From a checkpoint of a small self-supervised image encoder.
Data: trained on photos of plants and fungi (iNaturalist), 45211 training examples, 149.5 epochs.
Rows from block 5 of a small self-supervised image encoder, named by matrix and row number. Rows with one number within an expert belong to one neuron, the router's apart. Each number is 200 + 40 x the weight over its row's rms, rounded and kept within 0 to 999. All counts start at 0.
Before each expert's rows are labels from the 100 images, of 14848, where the router gives the expert most weight on average: "colour at peak" is the nearest of a few named colours to the mean colour under the peak. Only what is clearly more common there than usual is listed. The data: photos of plants and fungi (iNaturalist). In brackets: how many of the 100.
# router: slot weights (model.blocks.5.mlp.router.weight, 16x256), inputs 128-255
# up: expert up (model.blocks.5.mlp.up, 8x256x256), inputs 128-255
# down: expert down (model.blocks.5.mlp.down, 8x256x256, transposed), outputs 128-255

# expert 4
colour at peak: pink (51)
router.8,229,137,189,185,226,221,187,208,211,212,240,208,195,133,238,268,195,218,257,252,212,206,193,151,221,148,199,240,193,219,181,181,164,177,236,174,260,172,213,185,195,187,98,230,205,164,107,265,195,183,244,226,236,222,221,150,227,202,172,166,164,264,252,157,165,217,164,253,163,304,194,184,240,215,190,167,231,201,247,142,228,265,159,207,187,218,202,192,275,196,258,241,176,200,196,152,223,218,205,153,255,260,259,234,165,157,238,166,240,203,170,199,215,214,172,193,170,204,201,248,200,214,175,217,180,219,236,235
router.9,173,160,188,228,122,235,194,226,211,159,153,205,157,213,252,272,205,270,237,201,183,242,159,100,226,85,204,214,172,194,135,169,164,186,250,204,239,239,213,207,151,264,157,181,225,208,233,261,184,228,271,239,211,200,220,176,200,189,195,228,227,153,199,166,224,210,147,216,254,182,252,190,230,209,195,216,188,236,216,195,221,247,228,193,206,158,235,181,266,228,229,198,252,215,174,159,192,197,179,154,185,282,187,202,142,185,201,219,249,235,144,202,249,202,201,176,211,170,213,227,161,246,170,195,230,169,157,197
up.18,203,251,186,132,116,138,187,159,185,179,140,227,188,214,198,130,262,173,206,121,173,205,221,221,233,185,168,188,116,200,227,248,294,275,159,217,176,154,254,250,266,144,269,230,208,231,135,189,150,233,116,181,98,196,206,229,182,185,250,175,227,232,218,279,293,260,199,191,247,190,196,226,240,177,223,237,126,219,175,208,181,184,212,239,222,136,169,172,203,281,159,174,163,221,227,232,227,245,172,163,211,156,171,181,191,258,168,215,210,226,155,171,162,203,210,245,248,158,243,145,170,215,295,152,259,136,217,197
down.18,224,224,219,259,203,245,220,219,260,218,257,162,196,219,238,156,232,210,182,284,274,199,223,192,191,267,209,186,190,205,267,238,173,207,246,197,224,140,184,194,171,143,239,140,199,238,122,180,243,210,204,200,237,218,195,204,210,211,193,144,186,180,244,243,228,162,245,219,225,176,227,175,211,210,205,187,195,166,224,217,224,160,208,91,230,189,210,226,131,164,204,217,203,245,196,266,169,216,256,192,158,173,186,127,196,127,165,218,189,155,157,268,249,225,240,247,202,130,215,228,245,212,100,184,171,230,270,148
up.19,227,289,183,202,206,237,217,130,195,193,202,254,148,190,188,90,232,183,174,149,211,194,205,220,205,217,203,155,201,279,235,194,240,222,217,193,169,173,168,175,204,241,160,265,204,300,220,174,203,158,200,203,112,177,237,232,160,213,232,183,176,222,270,238,286,236,233,167,107,182,189,182,265,245,268,201,165,179,120,207,217,195,215,241,152,185,123,226,269,229,271,216,264,184,230,181,246,201,190,183,258,204,224,230,241,250,115,228,227,217,269,135,131,180,171,174,154,188,246,120,224,176,184,214,163,174,208,236
down.19,201,167,210,175,193,154,246,134,147,210,166,177,244,224,288,224,186,266,243,212,215,172,177,121,198,233,189,273,217,163,192,143,199,259,147,226,184,126,143,264,161,155,190,225,209,200,225,207,264,183,155,203,244,193,150,215,233,237,246,203,220,230,154,193,166,193,159,203,212,222,203,167,191,173,166,193,229,227,230,286,234,182,196,110,246,261,234,218,113,212,146,258,187,247,128,214,147,205,246,175,134,156,189,210,190,166,193,246,142,204,161,229,168,231,237,203,251,135,230,257,218,224,190,175,184,185,224,198
up.20,184,197,163,241,285,205,183,209,199,137,212,151,240,239,153,157,211,216,162,304,200,187,231,230,151,200,249,268,178,188,223,215,243,270,186,241,173,215,146,180,183,162,246,167,139,178,210,213,269,267,199,162,212,284,147,281,141,186,214,242,240,217,139,248,201,159,126,202,145,230,195,180,211,191,166,259,194,200,206,273,170,201,274,224,230,204,243,198,210,197,192,269,206,196,83,161,146,205,221,244,187,174,205,166,220,107,239,267,255,244,280,200,186,212,249,224,125,188,169,223,164,192,216,220,195,209,218,232
down.20,206,211,196,187,198,221,207,247,193,227,170,228,164,235,221,259,196,208,179,154,263,169,171,212,218,167,149,153,143,214,214,148,207,232,222,206,243,158,265,126,187,249,171,246,223,169,233,172,161,232,263,160,189,131,257,177,238,136,212,127,245,193,184,195,179,257,236,201,263,111,258,190,216,187,171,181,189,167,158,187,245,214,218,217,197,222,179,265,272,238,225,222,154,121,177,220,211,191,164,247,225,198,205,184,206,263,188,219,234,164,191,158,188,163,225,195,173,219,167,189,338,102,232,242,132,160,72,147
up.21,198,191,188,226,199,195,230,221,194,190,263,209,169,211,166,177,179,229,189,226,203,190,159,194,125,203,213,251,212,233,245,215,222,194,260,288,166,165,146,179,184,162,174,139,160,221,209,178,251,187,212,160,295,149,159,174,189,294,243,197,238,217,186,175,177,194,229,214,147,232,137,200,223,204,278,158,210,187,124,139,186,207,130,170,130,197,195,277,223,203,231,219,214,198,213,185,189,120,228,262,216,196,167,229,242,197,157,129,215,249,239,171,105,164,150,127,235,209,136,139,238,184,287,158,140,222,173,221
down.21,207,141,236,127,224,152,170,182,233,175,90,226,185,130,235,155,181,149,218,218,183,177,258,195,240,172,239,181,165,198,211,205,253,227,147,263,181,151,135,165,232,279,151,260,172,286,169,248,223,196,155,197,194,208,179,206,152,147,249,155,237,216,194,187,129,211,123,169,249,177,258,224,213,117,175,202,196,266,262,237,198,173,210,146,224,233,172,223,197,236,263,186,258,103,204,157,180,228,274,197,196,197,318,175,172,171,204,244,214,215,219,182,159,176,211,219,220,201,220,245,235,279,252,191,218,180,213,172
up.22,199,232,163,164,226,176,245,227,156,225,155,240,168,194,221,197,197,138,134,271,198,174,181,184,190,176,187,177,211,253,227,209,256,278,159,151,192,192,144,214,208,161,176,178,216,205,264,188,286,260,163,170,136,162,268,241,216,174,252,238,236,164,197,207,206,233,172,193,229,100,261,212,209,266,205,244,210,186,185,322,166,187,175,165,177,200,189,193,172,190,125,189,145,231,161,181,199,182,175,232,199,193,210,164,237,255,316,270,218,219,251,122,218,191,242,161,227,214,147,215,171,155,222,245,174,171,181,192
down.22,157,210,207,170,130,188,184,121,167,180,193,170,239,235,241,252,223,141,252,202,237,216,174,175,226,263,181,191,173,191,189,239,197,189,207,136,180,231,230,244,201,207,232,198,222,121,152,207,233,127,212,223,244,260,245,191,238,208,239,167,162,242,266,251,159,92,227,195,201,161,157,226,197,205,174,139,194,224,252,216,218,183,206,162,198,250,219,134,69,192,216,175,174,111,135,248,217,132,210,114,154,166,190,266,237,150,183,207,174,197,106,234,118,153,149,231,185,177,202,187,264,268,169,140,203,216,295,241
up.23,164,248,242,151,268,204,256,237,239,243,159,172,250,202,221,206,202,122,218,245,254,190,155,234,210,266,251,227,217,208,166,214,238,204,226,187,133,155,220,210,174,248,218,230,234,186,162,139,109,193,193,180,179,243,248,201,227,188,200,234,256,105,239,214,191,234,153,186,204,155,249,196,275,201,195,224,122,216,204,240,236,168,211,172,196,259,171,147,183,187,245,280,219,269,159,232,233,264,165,233,214,220,129,198,229,225,135,209,252,204,233,144,256,206,161,185,178,218,234,207,225,217,196,232,183,192,191,224
down.23,205,202,165,180,213,231,189,204,104,235,268,174,222,172,103,209,150,234,166,235,212,191,184,224,117,189,106,183,267,206,234,219,161,233,199,170,194,215,163,234,138,160,149,191,155,209,196,131,206,174,202,152,201,169,174,219,237,202,222,148,117,267,192,206,194,166,236,231,192,325,195,135,276,302,126,217,189,225,111,230,245,218,177,260,224,189,249,235,151,160,145,212,200,223,238,196,140,140,177,169,265,162,198,217,233,204,237,170,177,215,179,212,166,234,182,167,223,71,180,275,229,216,223,188,235,246,198,207
up.24,153,217,243,271,265,282,225,198,226,250,266,214,199,151,181,218,238,193,223,211,170,217,141,186,192,229,193,235,231,201,240,244,204,99,257,149,156,234,174,224,210,282,222,193,260,217,203,242,201,188,211,222,212,182,212,186,162,205,200,241,210,204,165,223,151,135,158,198,147,166,133,192,228,203,271,206,261,235,235,138,229,183,186,235,220,228,237,200,206,183,229,234,255,217,165,160,171,235,230,249,173,155,211,232,215,169,113,264,194,217,198,232,205,104,205,165,209,271,249,172,191,159,165,185,149,212,213,184
down.24,182,270,171,167,195,144,265,214,184,172,176,230,207,224,184,182,233,240,207,152,271,189,211,207,201,178,213,187,205,190,222,187,246,270,173,222,195,187,215,192,185,198,256,199,192,158,210,202,196,198,211,200,230,169,184,188,183,136,185,161,167,190,180,199,245,217,199,205,180,206,187,169,233,220,117,219,115,198,162,256,184,235,165,179,248,208,160,220,217,201,227,226,175,261,280,247,160,220,169,227,237,199,214,117,202,246,212,188,140,205,214,208,134,268,250,138,248,142,200,292,226,233,139,220,140,189,227,176
up.25,168,246,155,244,217,176,229,173,230,212,146,232,180,234,193,124,267,211,203,170,212,141,246,193,136,181,189,222,165,213,197,185,226,241,130,206,220,151,188,221,216,222,308,258,184,245,217,214,191,189,125,203,143,122,274,260,161,137,210,150,175,185,167,201,178,230,219,141,214,93,199,219,175,161,196,250,162,170,188,223,238,212,252,214,168,175,123,198,185,249,148,205,194,281,239,184,223,204,186,195,238,191,113,163,164,312,233,216,164,165,236,179,171,236,275,200,196,195,279,208,143,231,212,269,231,155,231,147
down.25,213,167,189,235,189,200,196,153,196,211,269,207,228,181,209,176,176,180,190,233,233,203,196,175,236,214,209,202,151,199,198,224,139,227,261,144,227,165,251,309,150,124,266,221,280,199,160,165,249,318,239,216,190,203,212,172,225,212,186,192,190,222,294,255,203,178,180,216,147,245,179,219,231,203,165,200,166,249,249,268,213,202,191,122,247,222,189,210,163,131,231,122,137,143,141,232,228,181,256,133,83,141,254,240,216,91,251,223,197,202,191,231,191,225,257,225,179,214,194,178,240,268,126,196,208,179,281,232

# expert 2
colour at peak: grey (78)
router.4,190,144,242,183,180,184,173,208,145,202,231,212,213,146,234,203,187,196,207,187,168,186,192,267,231,210,251,191,174,243,274,225,195,219,238,236,152,230,285,202,223,203,208,229,166,182,290,120,194,109,249,211,274,155,118,117,226,205,170,128,193,131,208,182,270,250,239,219,175,191,269,288,161,222,168,152,208,241,154,232,258,169,148,129,163,219,226,210,153,183,258,261,206,188,170,218,193,203,200,194,176,199,257,241,259,206,265,178,231,239,268,234,196,201,257,259,198,214,146,176,218,167,197,200,186,229,166,239
router.5,260,216,183,185,190,218,217,231,212,209,194,185,255,249,200,272,202,166,248,168,170,190,242,244,179,308,244,160,240,220,260,197,226,164,203,230,154,199,201,158,193,192,234,196,201,149,162,170,167,163,233,213,212,213,222,161,174,190,155,180,192,130,252,163,271,256,223,206,204,248,227,191,179,201,190,219,243,253,173,227,199,278,136,198,254,240,150,177,195,266,229,170,179,208,253,195,235,243,182,189,212,220,212,202,200,276,223,153,236,261,235,213,204,194,241,286,249,198,213,205,218,175,266,260,149,210,194,278
up.18,129,242,255,170,230,204,172,295,266,188,223,186,178,200,195,169,198,143,163,146,209,214,203,223,227,231,124,213,236,107,193,159,218,211,252,187,183,209,166,134,252,211,149,210,144,238,244,151,190,172,234,130,222,188,140,125,186,305,222,225,176,154,186,184,136,180,225,186,126,237,237,201,204,211,221,168,277,178,253,232,180,93,216,246,184,227,165,260,137,169,241,182,189,123,221,224,166,113,196,167,157,152,218,219,195,165,186,149,185,137,218,198,170,167,181,225,154,173,156,224,194,181,249,182,185,165,134,143
down.18,229,210,125,218,240,235,259,155,152,239,172,181,209,211,156,135,166,190,229,143,163,237,215,208,170,165,232,222,295,243,188,245,178,163,163,249,238,239,183,185,204,162,212,128,185,139,164,234,120,304,124,245,162,206,212,255,155,187,163,210,231,198,231,147,310,223,197,235,185,163,234,184,161,105,202,175,237,156,201,181,159,198,171,230,182,190,245,128,184,222,202,282,239,248,243,222,210,185,183,249,163,201,242,212,138,219,288,183,176,213,227,187,198,238,208,201,283,169,272,139,182,176,176,180,215,237,246,152
up.19,221,267,147,180,190,147,198,195,179,213,223,140,196,204,174,208,204,138,203,237,213,167,108,150,211,226,219,225,161,130,191,180,175,210,216,151,171,127,193,264,172,146,243,141,201,159,138,189,109,245,185,180,184,307,214,179,179,132,206,239,275,235,224,213,248,195,231,328,242,205,165,210,205,122,184,191,158,197,232,225,208,184,169,162,188,213,147,141,223,229,186,228,145,236,166,275,237,226,211,164,170,202,146,141,175,97,227,169,196,161,157,201,195,156,199,231,164,199,214,79,196,223,230,231,193,184,186,215
down.19,249,198,139,184,158,173,144,176,196,187,172,223,168,230,197,119,188,221,228,135,222,253,206,205,180,200,161,171,214,251,224,292,188,210,123,263,245,237,244,187,199,211,164,231,142,158,254,190,207,154,219,170,242,107,154,220,207,199,195,169,146,175,193,176,278,280,257,138,197,180,260,194,139,170,178,162,224,181,168,143,182,189,146,184,194,177,225,250,142,222,224,159,244,164,280,225,202,129,221,176,203,198,216,186,288,182,174,238,199,169,167,195,144,203,183,206,183,159,180,193,270,273,164,188,208,256,273,265
up.20,148,187,282,205,213,273,180,184,129,280,220,156,218,210,195,185,188,246,190,226,177,105,227,188,174,209,212,222,211,140,245,154,216,167,256,243,233,116,150,122,182,180,206,160,202,157,207,177,275,162,183,189,223,164,194,222,203,210,158,214,188,241,190,104,186,161,160,177,168,139,133,206,203,202,221,216,259,173,269,222,185,234,141,213,159,272,297,276,142,204,195,225,221,176,238,224,196,243,223,133,309,151,168,277,159,123,239,201,221,175,211,270,219,227,194,209,254,142,189,195,172,122,218,139,200,172,182,192
down.20,168,218,171,210,299,231,234,205,293,198,173,201,177,186,205,201,190,150,158,187,145,282,246,248,187,164,196,200,211,198,179,238,165,227,177,129,154,217,174,230,193,153,154,178,204,262,191,189,207,248,241,212,234,212,201,183,168,193,283,186,236,138,222,199,238,222,172,178,182,220,203,220,235,175,153,139,207,237,219,216,150,189,247,189,263,179,150,139,176,204,249,224,185,260,235,225,212,138,161,238,89,204,282,179,205,128,278,248,170,168,245,221,218,257,345,190,187,164,132,247,170,117,149,185,228,249,170,214
up.21,149,213,172,228,159,285,220,248,152,236,219,225,191,234,164,223,208,193,207,258,183,216,154,193,235,174,132,258,173,182,204,203,158,165,236,239,230,136,179,218,120,271,203,234,257,198,208,201,154,229,213,218,196,204,161,246,277,151,185,170,211,280,211,131,159,129,199,183,180,99,159,158,225,308,215,254,138,145,170,219,217,257,276,152,198,226,189,212,212,216,192,174,177,227,136,156,160,177,174,254,242,192,165,214,205,214,165,175,193,209,238,180,239,220,200,112,164,227,133,262,204,260,232,157,218,207,195,213
down.21,223,135,182,213,234,195,157,215,270,196,203,248,164,158,222,198,215,165,201,239,239,228,167,236,265,219,156,171,205,165,151,143,243,185,178,173,189,226,163,252,190,208,146,222,193,174,227,175,207,180,196,113,223,243,152,158,200,282,203,251,223,234,171,200,228,238,106,175,209,271,199,210,232,229,191,160,228,245,206,183,156,143,176,266,177,234,226,201,197,156,198,228,222,188,275,281,147,231,223,159,251,171,135,215,225,186,150,206,233,192,228,231,230,166,273,252,246,219,160,282,196,134,237,185,211,262,167,219
up.22,208,186,264,222,148,177,177,203,241,185,265,180,218,201,149,148,281,245,153,202,163,251,222,230,171,218,236,146,174,222,220,175,229,147,152,190,272,237,198,198,210,161,182,217,170,210,206,161,189,190,210,177,238,216,129,218,229,292,99,151,140,170,228,155,209,264,244,166,223,167,137,157,153,161,159,162,205,178,161,155,175,138,235,211,151,234,184,220,172,202,252,169,258,173,134,264,231,158,146,179,146,190,153,157,221,228,134,171,172,189,170,241,185,174,227,183,210,179,181,218,219,113,169,128,239,164,242,135
down.22,186,178,200,245,272,217,251,187,172,244,127,312,185,168,225,170,193,234,245,163,264,166,150,142,260,187,197,131,220,151,194,236,168,221,218,183,200,199,246,198,175,224,222,111,209,169,155,278,222,250,206,158,241,204,250,221,146,150,238,206,281,160,138,92,220,168,139,206,188,170,213,228,232,275,180,179,155,244,247,278,192,275,166,146,226,211,149,227,213,197,184,222,185,204,232,183,211,286,198,200,145,242,207,201,191,194,289,215,168,220,193,185,171,197,200,212,195,230,177,225,187,161,215,200,212,178,196,262
up.23,178,246,267,186,197,221,278,182,190,213,225,237,218,161,257,139,126,230,232,147,184,164,218,118,194,181,247,259,282,199,279,166,255,211,127,171,219,159,217,106,259,156,218,199,160,198,221,220,261,143,203,212,210,97,186,147,245,136,187,175,175,175,120,196,218,189,123,175,144,119,183,193,243,185,263,193,228,210,185,221,178,209,171,201,178,187,211,239,173,231,204,220,179,244,246,257,149,258,272,242,183,133,216,270,175,188,333,228,172,199,179,131,172,162,179,211,237,215,189,227,226,148,166,242,212,191,205,221
down.23,209,148,243,183,206,282,152,254,254,200,259,213,156,275,162,265,167,221,205,273,171,256,186,293,217,191,279,232,218,176,178,226,236,139,231,134,208,247,211,125,236,296,173,162,241,202,213,234,215,253,216,209,212,214,185,215,182,249,252,194,246,221,296,211,191,205,215,230,266,250,197,186,196,242,79,216,248,266,196,234,156,211,271,225,238,238,185,184,218,195,178,132,261,152,97,186,234,127,202,158,157,155,264,206,181,146,191,218,227,228,221,250,233,201,238,163,176,176,267,286,183,135,140,173,186,263,182,221
up.24,157,213,243,207,150,189,226,173,209,287,290,263,232,144,104,233,142,189,292,128,187,87,230,157,210,211,268,219,239,237,260,229,181,218,207,113,196,89,239,222,170,201,273,214,219,173,205,190,170,206,251,204,138,146,201,209,165,203,186,179,220,254,222,173,146,130,183,185,144,170,170,222,215,160,267,225,154,205,178,157,257,248,193,170,219,215,210,186,193,192,230,186,157,180,288,262,176,234,230,196,231,127,129,293,208,174,204,137,208,192,153,187,215,184,177,221,161,224,146,188,200,145,169,157,269,136,198,161
down.24,219,167,225,174,243,270,233,256,287,229,141,200,224,301,179,198,221,184,156,202,185,281,222,293,144,188,186,189,247,232,169,236,235,181,171,251,155,313,213,147,200,181,186,206,256,170,210,210,207,219,157,230,244,235,196,188,98,206,234,197,206,168,268,142,225,194,174,195,189,215,165,215,134,240,120,162,236,183,219,241,201,165,220,209,239,181,164,176,214,255,165,179,279,207,128,217,238,136,151,156,203,137,288,168,258,196,199,312,286,232,231,275,225,247,265,137,187,166,208,242,159,178,248,219,150,257,166,206
up.25,217,223,249,253,171,228,255,201,164,201,221,260,124,198,325,216,184,206,208,168,203,192,213,170,180,153,215,231,196,264,195,193,238,189,195,177,205,194,230,154,210,281,205,234,187,198,210,243,201,218,263,186,192,77,185,225,199,125,221,225,259,117,185,162,213,176,157,160,213,170,210,205,189,216,239,254,152,126,200,216,250,214,196,204,222,213,208,180,148,242,218,191,212,203,214,139,174,141,172,219,136,143,161,208,243,189,199,254,47,166,212,105,182,242,159,189,122,274,171,224,220,185,202,190,222,183,244,175
down.25,252,178,208,196,233,230,154,259,238,245,182,143,174,172,159,221,246,208,189,228,106,210,131,179,224,199,181,191,190,158,179,195,249,189,128,223,212,184,210,226,202,231,204,211,231,233,155,212,267,135,179,196,209,253,155,232,187,204,183,231,234,260,213,223,194,229,207,160,197,252,220,152,179,217,181,157,237,253,213,219,134,117,216,203,156,195,235,179,126,207,153,125,235,150,124,255,236,191,234,135,239,143,194,206,159,150,151,218,263,191,224,234,130,184,195,222,169,186,246,209,243,194,278,201,162,220,228,188

# expert 5
colour at peak: blue (27)
router.10,245,193,177,246,127,255,173,225,206,212,207,200,173,199,201,177,188,260,203,226,219,150,211,242,256,150,210,197,173,227,226,191,188,180,287,187,264,179,170,169,209,255,220,198,258,202,192,191,204,184,217,109,219,192,288,204,210,149,200,151,227,158,240,150,167,177,202,204,180,148,265,187,233,254,198,208,135,180,166,181,235,178,195,196,203,219,171,196,240,217,158,209,188,245,191,93,191,243,208,202,190,211,153,210,189,250,143,215,106,214,240,153,215,238,178,128,190,174,169,125,160,268,164,268,225,101,169,199
router.11,167,144,220,213,121,231,185,227,182,183,213,225,222,233,186,237,133,261,161,215,167,216,164,247,236,126,236,247,145,229,175,191,128,189,265,204,222,133,214,187,226,266,173,237,236,228,151,229,226,297,245,157,197,208,253,223,213,164,205,219,194,209,237,228,173,208,134,207,181,196,224,187,250,280,202,162,147,148,190,216,199,162,225,209,187,230,213,203,251,172,213,208,232,192,221,126,152,243,183,237,225,243,162,212,128,180,205,205,96,155,191,141,209,152,134,120,193,225,214,163,214,146,127,223,196,109,242,148
up.18,228,154,176,156,255,173,126,207,195,150,225,154,242,101,159,150,118,239,203,224,196,160,202,225,189,266,219,165,244,260,238,207,230,158,166,229,167,278,239,220,221,205,166,157,183,149,222,200,170,83,136,246,250,218,148,186,130,235,129,188,188,159,136,189,244,229,240,260,205,233,243,184,167,168,176,159,189,180,196,216,216,194,117,168,118,166,219,221,248,216,191,324,179,199,176,285,239,237,191,222,254,170,237,224,198,218,215,203,277,199,179,211,188,174,256,222,212,198,221,146,130,149,205,174,236,222,251,183
down.18,260,274,207,199,156,241,206,164,216,245,210,149,154,159,127,181,211,238,192,223,148,214,194,203,173,197,136,202,263,273,201,245,133,93,150,149,215,193,190,185,223,233,183,203,207,235,153,187,229,223,227,224,188,151,191,233,144,235,283,222,182,219,166,279,219,202,227,196,177,202,202,102,287,146,210,178,147,228,198,224,214,217,230,197,140,134,233,175,102,214,210,129,221,221,221,198,240,220,262,173,156,158,166,143,162,129,182,158,205,169,166,195,141,208,215,162,173,188,252,151,236,249,180,261,208,144,219,161
up.19,141,233,270,303,215,232,224,209,264,222,236,180,235,181,186,155,221,215,225,196,241,187,173,244,209,198,248,197,203,202,166,200,243,175,192,208,192,167,132,234,251,220,171,205,252,223,169,279,293,245,234,192,136,184,214,177,129,211,191,226,203,239,251,225,162,192,106,144,123,209,141,211,313,228,268,222,162,165,216,245,212,278,186,219,224,196,253,189,159,197,215,206,247,210,203,175,227,219,225,220,219,205,199,197,165,166,212,302,195,169,170,176,130,222,214,170,276,259,213,163,164,197,182,211,187,198,147,215
down.19,198,183,193,174,233,253,158,200,223,209,146,217,205,264,242,197,216,189,171,215,177,151,198,183,241,173,189,165,145,214,257,157,201,259,179,148,154,222,153,165,206,226,203,220,121,188,223,179,120,227,155,235,190,207,230,185,211,196,200,142,278,182,174,157,250,205,143,241,277,191,202,224,144,149,177,227,194,239,112,241,229,227,205,172,217,241,147,290,225,176,238,267,98,204,271,156,221,227,156,230,197,261,260,226,229,311,250,202,230,197,172,136,228,198,195,280,139,152,185,302,228,132,195,164,208,254,100,202
up.20,209,205,142,199,213,142,189,190,204,166,125,139,202,149,172,172,196,157,207,191,148,146,285,254,223,279,170,167,147,176,285,229,205,166,232,238,172,200,211,215,255,187,175,251,169,265,214,200,191,148,213,247,191,236,165,186,219,272,169,213,190,255,173,243,176,173,220,198,181,229,250,209,168,225,284,157,201,119,142,174,192,204,253,171,199,212,260,160,176,151,139,149,208,191,250,169,213,158,137,225,229,129,179,160,203,183,152,94,200,225,213,189,156,153,192,248,217,190,234,156,206,223,269,180,189,159,261,159
down.20,165,228,279,198,201,221,217,232,215,194,136,221,218,225,176,281,181,235,243,153,227,173,203,224,209,222,213,251,267,225,242,215,202,194,260,150,200,161,258,190,185,212,290,184,255,194,227,216,199,239,200,167,228,131,219,239,175,180,201,255,261,183,204,200,171,154,290,180,204,141,204,167,199,144,207,158,220,117,254,206,155,180,177,190,142,154,225,210,238,204,206,220,219,168,111,205,252,101,167,219,130,218,127,228,163,211,176,255,166,222,155,250,206,258,195,204,185,199,210,190,166,214,165,146,138,98,266,157
up.21,193,190,201,166,215,201,161,252,261,115,182,199,223,211,174,190,142,225,170,261,225,171,175,189,124,219,205,204,150,208,187,158,223,194,173,264,186,246,136,179,207,166,208,202,141,238,278,234,267,206,228,310,219,235,153,258,152,198,200,182,214,199,163,247,224,254,232,164,195,210,204,252,136,193,259,138,187,145,122,281,190,299,208,134,159,219,243,266,179,210,194,208,192,175,131,165,244,121,181,225,217,185,138,217,197,201,264,211,169,214,176,173,228,192,167,265,193,232,257,294,265,115,209,220,170,235,235,226
down.21,218,187,260,202,238,257,172,158,232,222,146,226,222,261,244,190,199,194,233,163,279,229,232,176,156,225,158,146,200,201,212,197,136,294,162,188,88,232,139,216,221,198,164,182,179,145,184,144,180,223,108,198,207,185,269,210,205,189,159,181,192,171,238,194,242,192,185,112,262,145,217,262,190,153,196,157,232,146,205,159,194,258,180,208,160,154,162,226,196,240,241,223,242,270,297,279,206,159,122,245,217,164,239,309,203,199,260,233,163,178,188,177,212,174,222,261,204,138,128,176,136,198,253,257,183,193,177,257
up.22,196,187,211,214,195,218,176,171,234,195,247,182,184,180,163,215,277,219,149,166,178,235,219,146,105,186,193,199,231,131,196,131,177,163,251,199,231,196,149,233,223,197,228,164,177,245,207,192,191,188,203,211,211,186,306,191,222,237,188,232,142,263,227,225,177,212,218,176,210,164,186,235,205,118,156,205,240,149,220,149,130,160,156,221,242,175,207,162,232,159,290,146,232,198,216,203,217,230,202,195,269,229,166,153,182,233,155,160,142,159,219,250,270,222,203,197,212,217,240,234,198,163,170,210,190,198,208,170
down.22,225,146,161,228,230,164,250,132,149,190,204,224,183,282,269,210,213,170,215,243,214,235,133,225,192,150,179,232,175,207,245,224,235,200,130,223,165,221,188,154,143,191,215,196,260,212,173,233,186,154,221,260,205,206,216,176,200,264,194,184,186,191,245,173,221,177,145,233,142,205,120,209,157,168,210,224,230,243,218,223,216,186,233,202,215,183,257,210,187,195,254,212,247,206,260,170,110,209,133,198,237,165,227,241,231,135,224,209,212,241,252,224,201,192,261,199,255,190,285,244,207,223,240,234,217,290,201,177
up.23,200,242,192,229,147,180,193,172,220,236,245,264,219,264,159,235,213,177,292,208,178,224,222,167,222,200,212,121,249,200,236,242,275,191,159,317,230,186,180,139,191,150,206,216,199,207,180,224,142,156,165,202,269,108,100,200,218,196,190,129,224,275,189,104,204,209,217,207,248,181,148,187,138,182,234,170,198,201,201,161,190,220,152,226,194,245,196,239,157,191,172,176,210,272,241,204,217,152,214,194,239,206,198,260,223,211,174,152,231,249,119,173,181,142,171,144,216,183,210,231,177,200,287,156,256,239,162,165
down.23,239,248,168,202,226,139,225,212,150,187,119,221,156,143,202,137,175,178,151,178,184,198,262,170,189,213,253,194,165,145,213,128,152,143,192,251,204,248,210,241,220,211,161,196,104,131,177,206,177,263,187,126,220,210,202,179,206,218,271,259,232,184,155,242,169,251,199,236,192,194,228,191,175,216,185,205,170,192,268,211,224,226,180,213,206,199,215,250,198,197,178,222,243,183,235,238,157,274,231,189,183,201,160,162,271,180,209,155,238,272,289,175,218,249,257,195,189,138,200,233,200,237,202,254,236,129,183,171
up.24,201,285,208,220,187,227,199,213,204,175,198,278,201,198,226,305,236,224,215,228,129,230,126,230,157,135,259,162,220,259,206,255,188,209,248,132,219,280,285,196,170,260,198,130,229,197,217,224,247,240,191,172,238,221,208,190,179,194,267,199,239,121,188,216,215,102,217,188,217,188,212,237,94,233,150,191,175,256,193,208,229,167,174,94,223,266,205,230,177,134,164,218,193,175,135,217,190,202,172,196,118,216,125,188,249,165,237,207,254,205,184,197,248,139,175,165,194,205,163,148,229,189,249,212,213,197,156,226
down.24,247,123,206,162,181,260,243,235,172,193,200,168,211,161,152,222,193,143,229,159,207,202,249,181,240,193,250,224,134,223,207,274,133,254,233,237,187,191,259,206,242,230,200,278,243,252,185,209,184,200,250,221,202,178,201,225,196,202,231,259,281,273,269,239,154,211,221,200,178,193,214,189,243,214,201,139,295,196,253,184,182,214,205,221,190,197,256,214,126,162,215,189,181,115,192,248,239,174,191,220,282,213,263,268,226,207,149,215,105,186,156,259,196,133,178,143,158,230,219,262,157,151,194,209,205,184,275,197
up.25,122,171,275,219,229,278,230,155,219,185,207,217,229,180,202,248,263,174,206,164,249,219,162,227,156,183,208,227,174,180,145,198,180,161,189,215,220,202,214,182,263,200,207,240,177,225,182,234,214,185,156,197,189,215,224,250,224,284,187,233,235,151,173,260,65,146,124,128,257,190,239,194,203,218,237,148,230,218,230,203,114,174,214,234,287,268,136,246,232,137,243,188,185,155,183,219,181,247,215,195,218,180,186,202,207,210,156,168,119,172,215,250,168,146,203,202,178,250,236,246,259,221,186,216,157,241,252,145
down.25,185,141,197,214,229,257,207,188,180,201,242,177,204,241,150,164,223,175,176,204,225,224,243,237,164,173,201,221,230,199,238,269,192,266,193,163,125,234,231,225,180,247,285,222,254,208,186,233,177,236,212,207,246,165,149,187,234,160,126,192,163,190,261,192,268,197,175,225,158,224,213,130,213,194,197,245,217,177,246,255,174,175,171,237,221,162,207,228,208,245,212,235,202,266,178,176,138,179,202,260,167,191,261,192,198,154,246,231,235,210,182,198,279,215,222,96,152,144,243,204,165,250,154,153,222,208,182,150